config = dict(
    model='CTC audio transcriber',
    spec_augment=True,
    norm='layernorm',
    moe='top_k',
    experts_per_token=2,
    kernel_size=15,
    beta2=0.99,
    grad_clip=5.0,
)
Rows from block 3 of a small CTC audio transcriber, named by matrix and row number. Rows with one number belong to one neuron. Each number is 128 + 24 x the weight over its row's rms, rounded and kept within 0 to 255. All counts start at 0. Numbers have three digits each.
After each neuron's rows are labels from the 100 clips, of 14848, where the neuron reaches its highest value: "top examples" is what is common among them. Only what is clearly more common there than usual is listed. The data: short read English sentences (LibriTTS-R). In brackets: how many of the 100, against the usual share in percent.
# fc1: first MLP up (model.blocks.3.ff1.fc1.weight, 960x320), inputs 107-213
# fc2: first MLP down (model.blocks.3.ff1.fc2.weight, 320x960, transposed), outputs 107-213

fc1.596:186102115102120147124126132130168141186120128156137053087140162152158120162152106165188117105092154173106117097152104088118153113194133130164166097128137123139122151103151127130162122134138088137088050138103094117155141112122147092079115098134124158117136102152100122156098114114118115138108126089143100144179142128141107
fc2.596:116123137120159169097124153117150155119126103157102124121086163115129104138130131159126118092126125094126131153161109144138112147121126135131112117093119126094124132103118085119117129147090127161104135143138107108143140111136153196102140139136109148115115114152113151099138155164153121092121097165122087140156110169130084
top examples: the word "the" (55 vs 24.7); the word "of" (36 vs 9.6)

fc1.389:181128149110113152130106101106126110134166094114096164122132115136173160136140105135168126179090097150143142151171123144192106110137163180118130118101155118104091118131110109128126150128122105087120108087149097092120166112123138093132084114140111089076093088057079091112125122085125124142137103136150154099104091156133093
fc2.389:066154111106109154149177160164156161138103117163118145136097120093122147141115109135099109119137104144156096171105108098104085111173161130114129142088149107145123162137160108137132147127157127108122119168136109171194128162162130114183120125132104147162153136124099143133157093100126119111079139162112134146139136141145152
top examples: voice: female (82 vs 54)

fc1.381:095149134116114142143138150162172139216103129105117138109160157123157154130159140163118125108117135119133137148099117110092127132105148115119130091150131131141157111202097119177143135116118122136137148145069142141148132134120170141110153117138140130116152163135112116148129137118091107119135093097146129150153133127096155
fc2.381:145131120087147126126142122167125118146125154156156122148134098126128094136147139159112131135110121124146116130151081119119105136116127111165155119131118121118128131115191142137150159114095163152102124131111129128124093150123129125123094110134104122148154129142125179113144108110122122126148074107077126148134171093124139
top examples: the word "his" (29 vs 4)

fc1.603:138157125102114080126126144145112158169134152132157125115121131131150159151074113118172138134097169139136114162137121136115104115126110142130122092113113163136136126113138121089130125117110103126133102142113135117148135094113150131128197116116141131125159136140147096152135140041086149114138107143173109104149117161115097
fc2.603:139127139133202098122118135103107131098145114148111137121131136142137104149148123098143135084120152105141133131133162163114104158128141123132135128114132174087161125089125130106128091100114127156152128139112104125189149117126114151128184152094122090095121089129102138121137111127126116109125135113140140128161129145090117
top examples: the word "i" (62 vs 18.4)

fc1.286:077145130157121148131113134120134119119126171131099132115130103157094142148119112149148126112130157132163128094131139089110108137148094148122139119113129137111107159130127139131164082139141151138117109139111178120161123119130106109102128123106145129115152107124095091139103097129151101151109147114200135102130126129140095
fc2.286:129118190106161121107183115113095124120135138054158116110150145132117152079159119108131118159142090138153172116120136108135129143108161170113143126120156130118151122176141177111124117111139175140166118153135100151084095108115135130131142139133133158118157176120096124144140133080150109135108152131097122119162129131158118
top examples: voice: female (92 vs 54)

fc1.292:138169112138071159140104103134148124169073101135140138128110165129167127134123131130162150103084151138126153145121134105109136094154119123125140130150179079149107154150140088109117139125133111151131130146157166095137106137086100155129155131160140144182107125130136140158106138124045122098158154143169077139155121126111164
fc2.292:145134116136118161115118164125118101139103091061150119152145146098157133144116150130159116156125099113118146113132137103112109089146162079143155085133144084138149146139059124135138156082138101159140147091129139081131164174120106140170098105136096112134075091170137089161132117144085137112150152134140092157164115115121125
top examples: the word "that" (30 vs 6.8)

fc1.314:090117132163136122118132128108073144144138104101117116170129091132142148149117127150139120105146100152159143125128146129158120077098104143158168114146128147123119128118108141153157143101148150135140131134135071157123083122105146082115119151138119150155161140120119097118138155101117138119114142140144086111121111098147119
fc2.314:145080139159089105122115141171129128093107135188158127109117160095147137105147140123080177167130145096118138117120134148104122128151167105154166166137125114162091117167127159140128148133086154137139108169163112129098119156097111151104117115163122138170133153154136138115143128149125142120124116107093134121152148101128158
top examples: the word "to" (39 vs 14.5)

fc1.392:130104132120133138150117180127142151132121189131102112094150096149129133121129137159119125156119124112170126108120100121102136127135119089134121135118144130152128096118122121174165133145113129152085143119090134148149096127116137114111142126173120138096165114169120155158097157106150125134076127110147139079151148072093107
fc2.392:108094168117129120120165133097114170183126096117112107159154094137124101137144104158144143123139146112150104128112114137163150152104129153103147101111154166172133099090116146077138135141152143121124155103120128143187122092121148144148147126104141148133159138071180101132125163159145141090136098119103122128088140116122130
top examples: the word "to" (33 vs 14.5)

fc1.248:122103126130130175122115140095077122171108088059149109077131129129115143151098126117161137131158092202126105137124140133170158090128088133123169115113124093135085127140104128125141081110161109113091125124152121128108141087121123125118109138111188113132169120123146121140134159142155120121135133110151129107080157145159124
fc2.248:146146134119120108104130132121136079122136147159129092117124128113112130060134137108136141107110180113120084148181136139142162116134147172167148142067090124122158145095139159120142106133137123141153160173176161137140132133153090162102126154142113160112136135120147140122129125176117101111135188103154124161088124166127162
top examples: voice: male (72 vs 46)

fc1.404:136130124069122104116147140139122151218141094121124096108135105122117145130102085155158094124124121197134128139103129114127143076123130143106119150130153113152132100110123137131120127169141109110145152120082166177124148087120139118115149118096186155135142132112131096127138121137118134124146113144125151133137173155185141
fc2.404:151128095100061132138123093170110124130114130093149119166117134104125115153128083146147118140127149129097120111149149101109142098142122123111121121134126159105123122094175108097142133148089179128136131150169124132143122129109160089138122087135114137124117108172120102136156116102073165162176099120149142149119147113120109
top examples: the word "his" (44 vs 4); the word "was" (34 vs 9.9)

fc1.142:173098198105124121105107141105131119139121113118162107138146120151135126138105091133159092117094111158137132101142104123112170134154074126106118120136129084111129125116121118097155115132125134167101127156139170113143145108096101132164165163076159102170137164122129092151119128137074156098117151113151115100100156107124120
fc2.142:075109094108176107112139122139110101137136078166137084161103112145117125115109161140116124116139128109099146141145120127141162155142164138111085109168155107110169123143092113160114107129119101125153151103103111122134094151135135114106131151148115150102123120166120180107118122125120121157111128103140090144183141106095124
top examples: voice: male (78 vs 46)

fc1.477:120117143121137136137113122038088138125112105131118114139137134153125158138119112132115118133110098163123127104126199134152112132144127098108102145154152127141091072112131142128124171104155129116077117099131144144128111146155106122107155102125116149152141073140124110115080123125144111101138119094129140113111115130119129
fc2.477:073087174164137133100126131130120112119111163163121183143151114142120131152160160075128153140122134110086107135141171119130104104137166128119102109100136151126166078136148128096130169114146084120155100154164121125143144141120138165115128130128134124113127123143127139141161135176135119101068122095113075138139087184107153
top examples: the word "is" (31 vs 8.3)

fc1.260:107107091144137155106124156112106131115108134151116117157106141126136151139151124109169135103133153108173160158107150102127126120134146190132125140121153172125127094128142124123156110173167141126127113111102133121130144121114140093132161159122172158110119130126085110156092127130130126110137134157139142076133076095134096
fc2.260:129116164122124140112097155118145154126131143136126145132118101134118118090060093148125077127122137082106095156145110158135116125104164160147124141135108097158128104089108138166142128177119079105158131143158157133108129120164126129146146131104140187089136145117089148097093138151127116106137128175121129068105124154140118
top examples: the word "to" (44 vs 14.5)

fc1.84:092136128144159112119144106097111183090159110088129115153127111190169156170124124150140124117132130127160181137116161123151149123116177135100104115176185129130085059111084107141150137137159141117114094099106149141116116113127167104093158113158110115140173133152103093140141129126120119086127117149126134135188127117195122
fc2.84:171117140108162151147114172126138153120155101155127136166125174147145163122135189131096159167154093125134106162109158104156110121115131041113125139104167134112084151166143120102163125155133086076139100098174147144126114137138126125149104076164110128138126111129104143145126131106144146126119095108140126085122160113085129
top examples: the word "is" (27 vs 8.3)

fc1.573:133137177132100133154112160098127130145075129126130086097155082119130134117084090131114106105107118167145119121120121177125160142142124135118159116152093139128154146137156150123116126162148144129134163123135191162147121137158110090120162131111138121110183158129164121131133142104108123133105131131125187125123173140084126
fc2.573:109169122120131076121139136135082108107112129175123101102129113109148112133160126129160147159158145102121127095129132150115137108083154168129130084134149122146097096179137209118115190103128116116156148130117170137111108159145145155121141098181108119159130140152152109145152130146135166146127110147113159135154114140107118
top examples: the word "but" (39 vs 4.9)

fc1.719:140136131141115102130142145163102132154110126127115133130152155168179147106115131160141133125113104133149160121097143111109146125097092159127096133148156165163111119158140125159112102124140114095108108157086140175149085130097124121079161092119154144136136152136136063143134115115134129110148117103135109137206140152073149
fc2.719:137139128093138148167114131152162135099090123123114130098104109106134111127091124123120098135061147161144114145158129119145136158131163098155114144127115127141118169146147078116122119096125159126115129132103139113169072148137109095146101108153093160093079130163088192138110142137142128129106117118163147097097190144092118
top examples: the word "was" (25 vs 9.9)

fc1.765:142133132115157156123131126130160136119060132125098113124120136159150123119143112135133129111119088126144146184147130099099138131183160108101116162153157150183126108144128120101142159131084127141127086149114143153142138142137112117108102110148108096140120108148115112158076173120082085121110138107117180094094130113121159
fc2.765:102167091132107098063174122146117138102136098115074154115112104149134132136104112150127103127144140132146184126122136111128136093151115147116135159191115126114137113084112155138121135102119146128116131155095088121132121110098089194125128119128117131184091128123109117122132123083137146125091113139124114139128169167132113
top examples: the word "is" (25 vs 8.3)

fc1.244:092131140126110112178128110089063167160120163151101126140141080149126117134133137168123141131130139127132122103128115179125158090114099138105126110100134141113109126168149130137143154149149137136105133171111147175163077136143110163139136140125152098092124145104131144142122155150106132135133141144168147115156121143097108
fc2.244:127064172149116152153122150095164117096088100102153088137115114110105143129156138142098157121094105121111147129116145108146128145130113128123172102120124157184136123163120145118090144154142157123172130101114117125113128148109132158119130119167135183164116124181141176138112147194130129128143147131148145131119126122121115
top examples: the word "but" (54 vs 4.9)

fc1.439:135134170142128100127079139112159110144050108129143101180166151120136117143119113122152145128078117127127147116103120116109146115145108098156120084145132123180104133160136123098119116099127110156103138129143153092146114144121148094129166143126087117104110079125125099122119101116139130116149161123161096113176106115104121
fc2.439:071153148117156151103156117145172108116099138149163177173089137124131116121120166087113143151067100096085148130110145119131163164140133092104074124068087098135152176163134104150093103091136110122181109138181138093135142146143177186146104152120118112161114130147149129137136154156102113143143135112159101162139062145119145
top examples: the word "very" (63 vs 1.6)

fc1.228:120106129150136088119111157126112125164059100128138094175165133101135114101137112132145112156080097110140162093126113113098169084150145109147126114113139171161121129145121117125114080139103082145115156138138148114121107137119146090142162159166110116127125136147137123160177131079124123137130208114146153119155104108099098
fc2.228:080111113109183126102162140170163143123117093135146122168072147091094066096117120147135122109089073114095139147133125136126138141146133113106129128067140146147138135131124087132083103075151128138174130124156168097127123126119158147158113167134163129159145152164155133130150143139100123123141139068128112154137059120144140
top examples: the word "very" (41 vs 1.6)

fc1.435:162152167145123141148117141133132122154053125139155098163132146123147124117121143116159147142093090120149207130114134107086115074113106108146124107137146133187102127216151118134113102128112089147126147123109151090150105144123132095119154136133102102118098108108144109156157104094114092150114127120183116107148095089125091
fc2.435:116141154096132138166141106164170140098080128110163159121105132169142120105083144113143157165077092104140126151102130092122127143143144120084128119156110107164127146151117081153097088068136115120148086120145130148185115172166177131150119113155104135114096152164144138145113153145131099119149146153170118138133099182113126
top examples: the word "very" (52 vs 1.6)

fc1.235:120134136121110172171098154141156152126140153075115145111183149116135161174175153123121139122132139098126131139154156138122145152158132087125167099115113130134151118179120131126125142132109123136114116154112115119161118083110107147142149086105117110119159110106118126122137102134099119101098129126153142129113130119101119
fc2.235:131112136151171123127117101092085124097128097111134136122125108167119119151164145137104157140137094102143124129124083150138112141125149081112093155140130115142151052135079131186110110111130147126165119113136109131107143134164087135127100161126120121097125109104126100099093117166155139113153130127114162134135137113110121
top examples: voice: male (82 vs 46)

fc1.732:176113093127096116131082148111140099120130121163142112108130141148158149133132137108145111136110145154158103106161134112105213142141135092144144098109119121135115108116133121088163129110148126115090110121130134079129098145100131114097099084135125111134098072151143118142125124114100107076152111127156139122116143138094132
fc2.732:151097118170120149124100155159148099061147151158124143131111136134173124119153173079102151145123091131136147116110124105083183130150112136175111135099120162073133142107140105117128134099144165149154097115145119119144110115116118132152139126118113097155097118146152141095078120130157148070178165102084108140148119108149134
top examples: the word "that" (69 vs 6.8)

fc1.483:119087097125139153155104135100109138125119101142088093132163126113105142146127138146150135162117097144133128115168122115073095065155106100118136141138121131146151127109114125140145106125132122178149168109141126151108105156106098142122110092137127118132146123120133119108096101121123129111114138154176146154091128107156159
fc2.483:093100122145159170137160109111129135140163082111100137131132168140089130120152101119158125123115130132134130153163122112116074108116119106143100157118138121140118156106160127120121131150139157129105113120121165131116174137103151120149115121134134136149129120108132141117123136132149143120128118157153139147118104125143157
top examples: the word "to" (54 vs 14.5); the word "be" (47 vs 4.5); the word "me" (36 vs 4.9)

fc1.297:111080133094091159107110162157111127113136106145132129139129123139151134143106161127161133114121133153145107121141123115136115084150090085080125130123098088107159118092114096116137110087126103139131133109129119134165145143141150093089128103130132137156129115139168079101081156078047141102151117111161089136095136136071167
fc2.297:158106106146130113101139091135078124079133099140129165088127190149182122166162161145126126148102120094134130108148137135111138106111133091128157151131152141085148144146088152142131129090154127148157129158142119124117136112146146164141138119122120062161136121120122116094124107112137110069124128115141081116129076119104124
top examples: the word "the" (59 vs 24.7); the word "in" (26 vs 6.6)

fc1.170:119095108112139150123127126115123157161111106115123129171139109143133162155146116170129104128149106162140123106097132124118136110144161113100110140140155135175090075111104155154164154125114127086141140103145147167125121119166138146131121084129121122131107096128111123108123124125134117135161107126111172112157143159121137
fc2.170:143152112144109157103156118166131094112124103103102163135147121154151134157109083141125132150124085143155160096144152094105133143172133078079088113146150139117148111154114122142115122141119150133100102144156180143151135138157147113138108097142109133131100074161118137106123155149128163129147130118161143113143111148068143
top examples: the word "is" (60 vs 8.3)

fc1.704:135130104145115148119102153157111149132147123126085136128122120139120136129124151155131142103117131173136109144130126090112112067121102135138110138146120080105159166135100111116145135135137072121124135127106086088134104138115132083103130103155121131174111125139141092116090131085103142108136106137145105148127129119146162
fc2.704:145113161136117135082126100128100083106159117133132127112164124141167107101202169131123114133116124109170164120106157106127153161119160145107147144152135120088112146117113128114104115113141149125185116138129162100103172124130124128133159114124105110140099135143105124114120150141165133065155083137132099123149117138113132
top examples: the word "the" (60 vs 24.7)

fc1.59:137118119131126108137136150096141141109118129099106119172096131095130135132144089153103103144146131132151141170142190148114131115146160174118165142151168140114157083117127140143117173128145137148152119107114095130105104127137109121121104133141131154085078136108130165096078163139097151136103161187117129087124121126140120
fc2.59:139148126130138111159095109134118136123174125132081127078172137153134096141099097113143118116129157129105093113124117148157130151104139143146143144079150114119137123089172093142125139126109100119132151123142135111129143104181107111123120152099146124080131125089170169124163112161148136111141133119128116115127084127136091
top examples: the word "to" (48 vs 14.5); the word "you" (44 vs 14.7)

fc1.565:147170145139130117129139106111149131152172133135110074161162032127111152204149140133121149166127102116132163132143138108169119088158121163133195108129140164124117122126100136127164111124172117072127115151151119110116138108148103121136106130119143125105102097108107144087137153090133124124094108141116161114121102134164113
fc2.565:150157132119098120114135137157091112151124138103130126107128151115137121120145159127111178104128166091119110093138149145088146145112150120104159105103109147149168136142138106147186105115102110182100145131073125157143119109094100127123154165103099113121160122152103127109142104170143113127125123104155142151121130153081128
top examples: the word "was" (25 vs 9.9)

fc1.708:135131138141151103146150150148111150123103120064117139141133142152154131127134141138129151112132108117124136137088150128125170143135101155093128130148108165123161132162149105150123143101141112136131120079059129149127104133145144107149151086120122111125121143121130072104114151103146107114155094134147148112150151161121133
fc2.708:125148099124158165098165109151159115116149112149135102156092155111116134102128148161150114109154117122141150114151104114123117132132136160158096156134125149091159164102141149126130104138101152148170131118121111116138119109130091087116119139101126147130084153205121187106112128165105147130158111104119093142125083127146117
top examples: the word "his" (27 vs 4)

fc1.336:148098099108130130140086123103140158192133123129124066095151116182140137155138144180168104132151118154148115107095127139136155133140141115140145145160125111184097115115119149160136130101103111086135164127062122168126110110139105118144149081138166135113137130119097129105097133117122100122120066106111131124176177128176162
fc2.336:093110097130098142147131125111110137138130106113079133123083112157128126134126119144121075124146102116147129149130131106126113110127131120064129165124132165128140095074137107111135151129148146127115122196110158136166135133163166144114123127160134124099126093129077131127103112124121157136127143129130130120123134167125155
top examples: the word "was" (40 vs 9.9)

fc1.667:164132147129092085139070112083076138148116105142132122129144132154167128133126109129129129145096141167127129104139153154117176133117139153153137092091120118116106141141148144110159144125134122159121111164157169121173111133092094113071130135122130101117131111116146094176110124131130141063140132139153109105113151142091131
fc2.667:129141122161102128156137090106134157110098111116115136160137132144146129118144181114103168110132148136142125172112126143118146097123134140138100158080130191108098151109124118121116125123121122129167119150130168105131128130121143153114137117138123128140152142121116153116097148182103175099156133120102128139097148116145135
top examples: the word "but" (51 vs 4.9)

fc1.726:157187094119102082167138123139104138163085123115096112092150121124121124138116116118187079146114156143142135137107120118138129084108122168139146088174158117119084139151142132120133115129111143112109143122144161094123154090097092111123133095124153137150134102152096098172153191149137145130135171130128188167171134135149092
fc2.726:115160087079128068130131113137095150157129129144144085123150124148123116105126110132145092161149127154103139100122129100136122131091107140144087115184159091111136127112169131117173147109122137106158123149094151141129161115179154160146167177115186176166117138139093106139121121121125152160162123124091143109137152134125120
top examples: the word "but" (43 vs 4.9); the word "i" (39 vs 18.4); the word "what" (34 vs 4.9)

fc1.755:128087175123090126130106125127093117144095120146156114134123121111119114148124166153156136140131126129162163095112117144147139143119165144157127106150138103131092095149102143152148129123136126104148157097111146149123134152109153138150124149175134131156110106139108106138127150112103108156127098122118097125145119101079130
fc2.755:112123140148128111089173118162166128083148140135123127155114167113122088108160102120109140136146129108125144156144138107110134123115139170114101151109098164103089100106122155143112121135142144117165079160125094136135139088126174150130126111081121159124116152090102084110115131133177127101119098138106116101142112167124095
top examples: the word "to" (50 vs 14.5)

fc1.202:129092106117132095109112200126108110125147129105101143132120114118133143109074085117134097098111149135158114129114145127141128094122116123128151118148146100149084113109106124130153118112174114179129141090124156133108143135142122091104099161119124141144153120129085094148134146103102134112107128098160107100120128110144107
fc2.202:127159155157164130139127099098135141111125148129114147130110123142134118153160137165076115156093110127154170090096123119142123130107095121163140137157165080086100134169116158123151132138140143123099105148160085094092148122126092152133137129136116119127111161107123131121140152124181139123132142121134102117120145091121103
top examples: the word "with" (43 vs 3.2)

fc1.338:105150124146161100119115125134142119129080153106140114167101119117136123125053102113190140129120155121131143178132112124101095080092109108168110109144126163174145103172124096124121110100124136125140108072106119116143125142135148066103139107132115130104127080140107123155126129109123081133102111149161157127149109128183133
fc2.338:101140133137129112133146136143113093095097156135157140128113161138127133093141149091137149159082112068116125144111159119102129127126112146109096112114094099169149158128125131117089119129107147180158113130120128132128147150134097121149127118152124137114107135120109140145116099155096125123134105157121117167104096115131136
top examples: the word "very" (28 vs 1.6)

fc1.147:151116114140101129159118112106105118120114101126148133141135138179146115123142108123116108114107174107126153105138152130113179153095182102124125082139191148126062113099128107124131125127086117136095084110119197111126162124108165144086169121120110131092124115136128107166135142129126112087136147161118135133162094137108118
fc2.147:124145142114102134172123108125147163109115146141105118178180127154103104031162119127140071116145142135110126104135118128150124121100128144130080097134145130079105151125131146090135142119117122129148072156158131138091129138133142103129166116154130146113119156087088127118146109118157164115192102121113152138135129136121087
top examples: the word "the" (59 vs 24.7)

fc1.386:137115146133126166137133179131112148191135092084125111141155125120129136149062128162144139123095128188127149143132140132126080084137092152127116128137123155114152123140179121173114081114141126160135152118092123140126105091122123123110159123105143165114149116131102134080134111130166133133124093130149174125156119177130123
fc2.386:135106092146104113126083102108111104115130108122114120180109094123167165174125111110152160138139184099108146093161158121129131100106134127101145103144119164083122176107165092089126174120173165133132106127150127090057139121123141128104092105126139145165155111127134092126138114134156113135117143153116138106117122158122155
top examples: the word "his" (40 vs 4)

fc1.583:138142164160110128125104130129101141115134121106133145126124130135156141119139094126106144092131122174148119082111116137139176125126117124144109126126107107107117140130158148172165149151118142142117123108111176147160055120086137100113188115111093115111148145104151101148132132111160132080143134120168099084148154126095080
fc2.583:124148142069108145125127107105111142169080154090112096098132144123123146147152156143132111092108145159161152151140163172106153115135122140112150148126123121096164119158156145161153142119162105149107132157124177131133136159106066124096157124161122128123114157125132150149124119138120118116114139158154120141160140123135105
top examples: the word "but" (28 vs 4.9)

fc1.372:164112160156120137127104140116160154139099131134146133141099177166122134098100145135135133133110133127133143132112148117115185125134090154178092141106131087150113130154142112111135111095092099079114097093109139109115123091102106120120119095144118123112129127112102103124106132133112137104100080119152134114115111140127102
fc2.372:090140150144139113156096146097103156141129114120124126112086163082091129123125119122124211145144122089149132136154156153140103179141133137168125115154132172139124093185143088134158161122178085125117103119108121107132119165141122146125140150152136153125165115129132159131127162125164086151099200121123115136099120103144124
top examples: the word "me" (31 vs 4.9)

fc1.619:177136112123128100146100155089104140110118081117141116101178116103178156160132086167161080135138103135152157096146129138141151100148143171097141093153143126087145096086140133124136122170127105098118150149157112112189138141159153130104184132139112150171150135142161128115143135105099153106143166107104068162144140117122121
fc2.619:099095120152110186110156133184187160068149105135135135135053129114046148085151139137106175113144150102112136154102119132118070157145144169106073141117099127142156154105138130113110119115170166131165106122142140141146140139208146154079101126131147160117145145110173157116111128121116115150127103138111124153121143130153153
top examples: the word "she" (70 vs 5.5)

fc1.520:160195158130134071127136115143132122131157129151148060146173080169131159138079122126123101173077167163126162113116128121159175144104136111142138076142149115133082114167161120117119111110160117114069135135073100134148069103101104126112168108112133174114150112146114094147123095125120144081093076090133125125130134135121108
fc2.520:085094122206100127125159110136133145086128136092130136148112147084124135133138123118177099142160139094166109140120143117137101126147102142121158147141153150114163105151151157148154177124138139111159131133130092153102123130125104125133144138161129103099107153122134115161123159088097157148125161133112129099115146098126142
top examples: the word "i" (51 vs 18.4)

fc1.254:117102130132131162136109104132164107136121152098137089147157121142134133104128101176130114140097084120148150140103158107082153134133155135125117090096170146129137122145089136193133089167177111138106101096132155146127141115156135124121127124113136118134120104146098109126134143100133069120109134134151135125175090111126120
fc2.254:143187108127093141154115118116113146161115149089124143095176109133121154146093175095130142144161170132154130140115097116162107152166167125129202145159108137150144145092159117121135126130102125103158139093134106167176118132115126115094112082126132115090120159141137100106141131122131155138138126127068145161112119144140149
top examples: voice: female (86 vs 54)

fc1.81:132129127148135151111135125114154131136126161127132122112104114121135132132070119135122141185111148167135117132102163075086164142184109182147145092114142133179153098110158116129151141144116126132145100132100145125140112158157124108120156131167127133088131139152108135127124087094114114132107136128193142113153133132127127
fc2.81:144116139082140147096130168169121126097147124151130125128129135143117115114133106141155085141156133127128122142119140112138149129136145133103077156141091094142150101082131122139148110089104168134122112147123135109138091112146131146160122172117157149132129086134159126131160141135104180130140161111151144103130153157119141
top examples: the word "i" (87 vs 18.4)

fc1.276:132186132117151107122143113143174130115099126101090161087169149134165148111131125131136140145097098100133146147135175120145184122095152101129150131153127202122138121144097096108120129088144124173151129143116126121136099107144162124156147140131134125146130130123108116129132140124097092099133139115146113140119127122128154
fc2.276:116121141086126121123166105187140093153115120137144158114096202100119150142113168138103155144126120094117151107139152137084121124112184127135155114130124168136154140159117133111118123126133135132162126134135149131138121129169130150126142087116107113139124188144140158081122138110115126124110066125140144167173089104123133
top examples: voice: male (82 vs 46)

fc1.489:160176116164128122116117159101157167150100178124097134127163146112119117128139116152135149155111115131174141152130176139137162168139122198176139114132148150137143125127145119116134130157172102089102093103112125108136111142137096113118153098177103113108110117151098130102101126133137150079111138115146114120117095122141093
fc2.489:159125096141139125129110114071089149137128115138138135115129140100068116134113144105138154157139092118173134167131151145140092173171133126186096134135138144165138104131158130123152152179187070124121109112124129091119132170143107137149159125172114166104140117124120149108165148135159123142118133142124142168142125140147116
top examples: the word "me" (34 vs 4.9)

fc1.243:131154169132086092191098108094087151118104156138120116114116166147144133127130088152135120128124157148126143127149149154092187131119173146149127122110157172116153113128142137133152150186118138136099063127129164138140069110144116117042110135118135120099113122093107124143100153136119092092105164130118149143131149148089136
fc2.243:130122129097130116141120115097106107147097115088138153102124150120141138135106106134124136129144125135082177145141135164089135140100111109149150103116111108091122141137155131083074116130085136171092106125127114146161092160121093191154153135095094105110114181132142155141099178195109138109175153124102135164091154121102088
top examples: the word "but" (52 vs 4.9)

fc1.16:135113128115131093138127114091099151148123147156131095129143051135119155123111135140154097131077116185150162123114107113139116094114081105124092166164146102101131142095128115093127106122118139112150120172145109165145123139111104118126142147108164117122153102103168099121106155113083131110136189143086185135134139126146164
fc2.16:160098132165137114166135082114123133137076122087141114151132097138113093125120127119146141150121154130101095136119132114146097147125141113095152134124161132130118107143155128127098129078094088150119154081082104128140142121134145166153121128127113143102122141148132141152099091154131101091127139155143139133134111114142143
top examples: voice: male (74 vs 46); the word "and" (31 vs 10)

fc1.762:141108156117077110186104127085101143158052123128120164143141118118138153129120113140137137099124150161124152118129117149119166110135109140118139141117141145107130138154165122127136126149132148157099094154148128146172103138129100146087130122103159092105143144124140108162062155120113117121150116165150159130130155120090126
fc2.762:130128139145094070140108140103097147095116087120119095150135142142111143110152107154116131118166128156151145152109157104125184105127131090109153135142133178122125088141155148093089129136091145114106118100095140168180118133162131155099144154126138127127116114109119119153097145150163162148146116122104135160115170132128082
top examples: the word "but" (95 vs 4.9); the word "not" (29 vs 6.2)

fc1.616:115102108113055125138108148115126134148099135162098103108168141130132167140146149136154129128133161147151136112109169095144127131171110178110141150167124134117143101088128142171147122109121123101125101121114152153115128137119108137091134121115158101106133138115101099091100154111116113084149111150117126084158087144114118
fc2.616:148140128149115118140135158106108096118121143138129141140155115120147158140095126132118108177112122156126156141119138116150164096173148116117170113127148105160118113139124163161117114133149118075105109140145130162114128158157100126128118099148140144159091137126126121098131151159117150079093144147100104113108116150131134
top examples: the word "was" (76 vs 9.9)

fc1.601:122113138121076136125102131123113117128108127139107126134132143154141142128136143136138106148167165141134133129153110093089116100129105157112117164129130130100148139138112139121133116065123118128137110156154153150122124147091157138127129094154124113218121171168136109111114104120075130099140108139145064124139147121121150
fc2.601:141105123133111166103111144110136135123092096178131099102100189108113169106154164085129119164156159131089101141116131115141109137140114097130157180153104102133094125165140192098146147094148149106154106161165170173127127166129119130149115129178150149156083149160128130133104126114104129134112101187148116119149155098148186
top examples: the word "the" (71 vs 24.7)

fc1.165:125116151102060162144110139113147090130103106126182150133117155083169151111115126153103132147112123131121155148111163119094147122116125151105164093152149093117153144119118128135121171131128103132119118110144109106107143153116186090113124079148112141177088128132122139130123117084077141102147117132133137159120162134082147
fc2.165:160154123146085107165136131101112166152086110147102129130148200149131110143134151130151123148141113108119096107099129152154112131126124123114087105160146112113130137101147168126133135106158142116098103141133116142124166128122135118100178118124114118160098133123103118107128173112112169117122135177116112119149099136137157
top examples: the word "that" (28 vs 6.8)

fc1.345:119108103107083138134102157105151156111149119144156132151124164136140142129148141142112106105142112155162112094093132119112127136165121159133118158147146107120096113130105133151161179138095089102124129123122181143126163137089126084082125076136105121158109131126078118147130076104158163146115124136127136155195145125125124
fc2.345:132123153088102100113163120138092118120103143139135131112093144100104141128140122123141110137151138098099111125141173110131115163129131099117130094124114110098143114172154196091134134080160178132137122169143101128144137152121124176126131095120119142124101103094131140136138175133173113119137116138127086119093096151124120
top examples: the word "the" (50 vs 24.7); the word "not" (28 vs 6.2)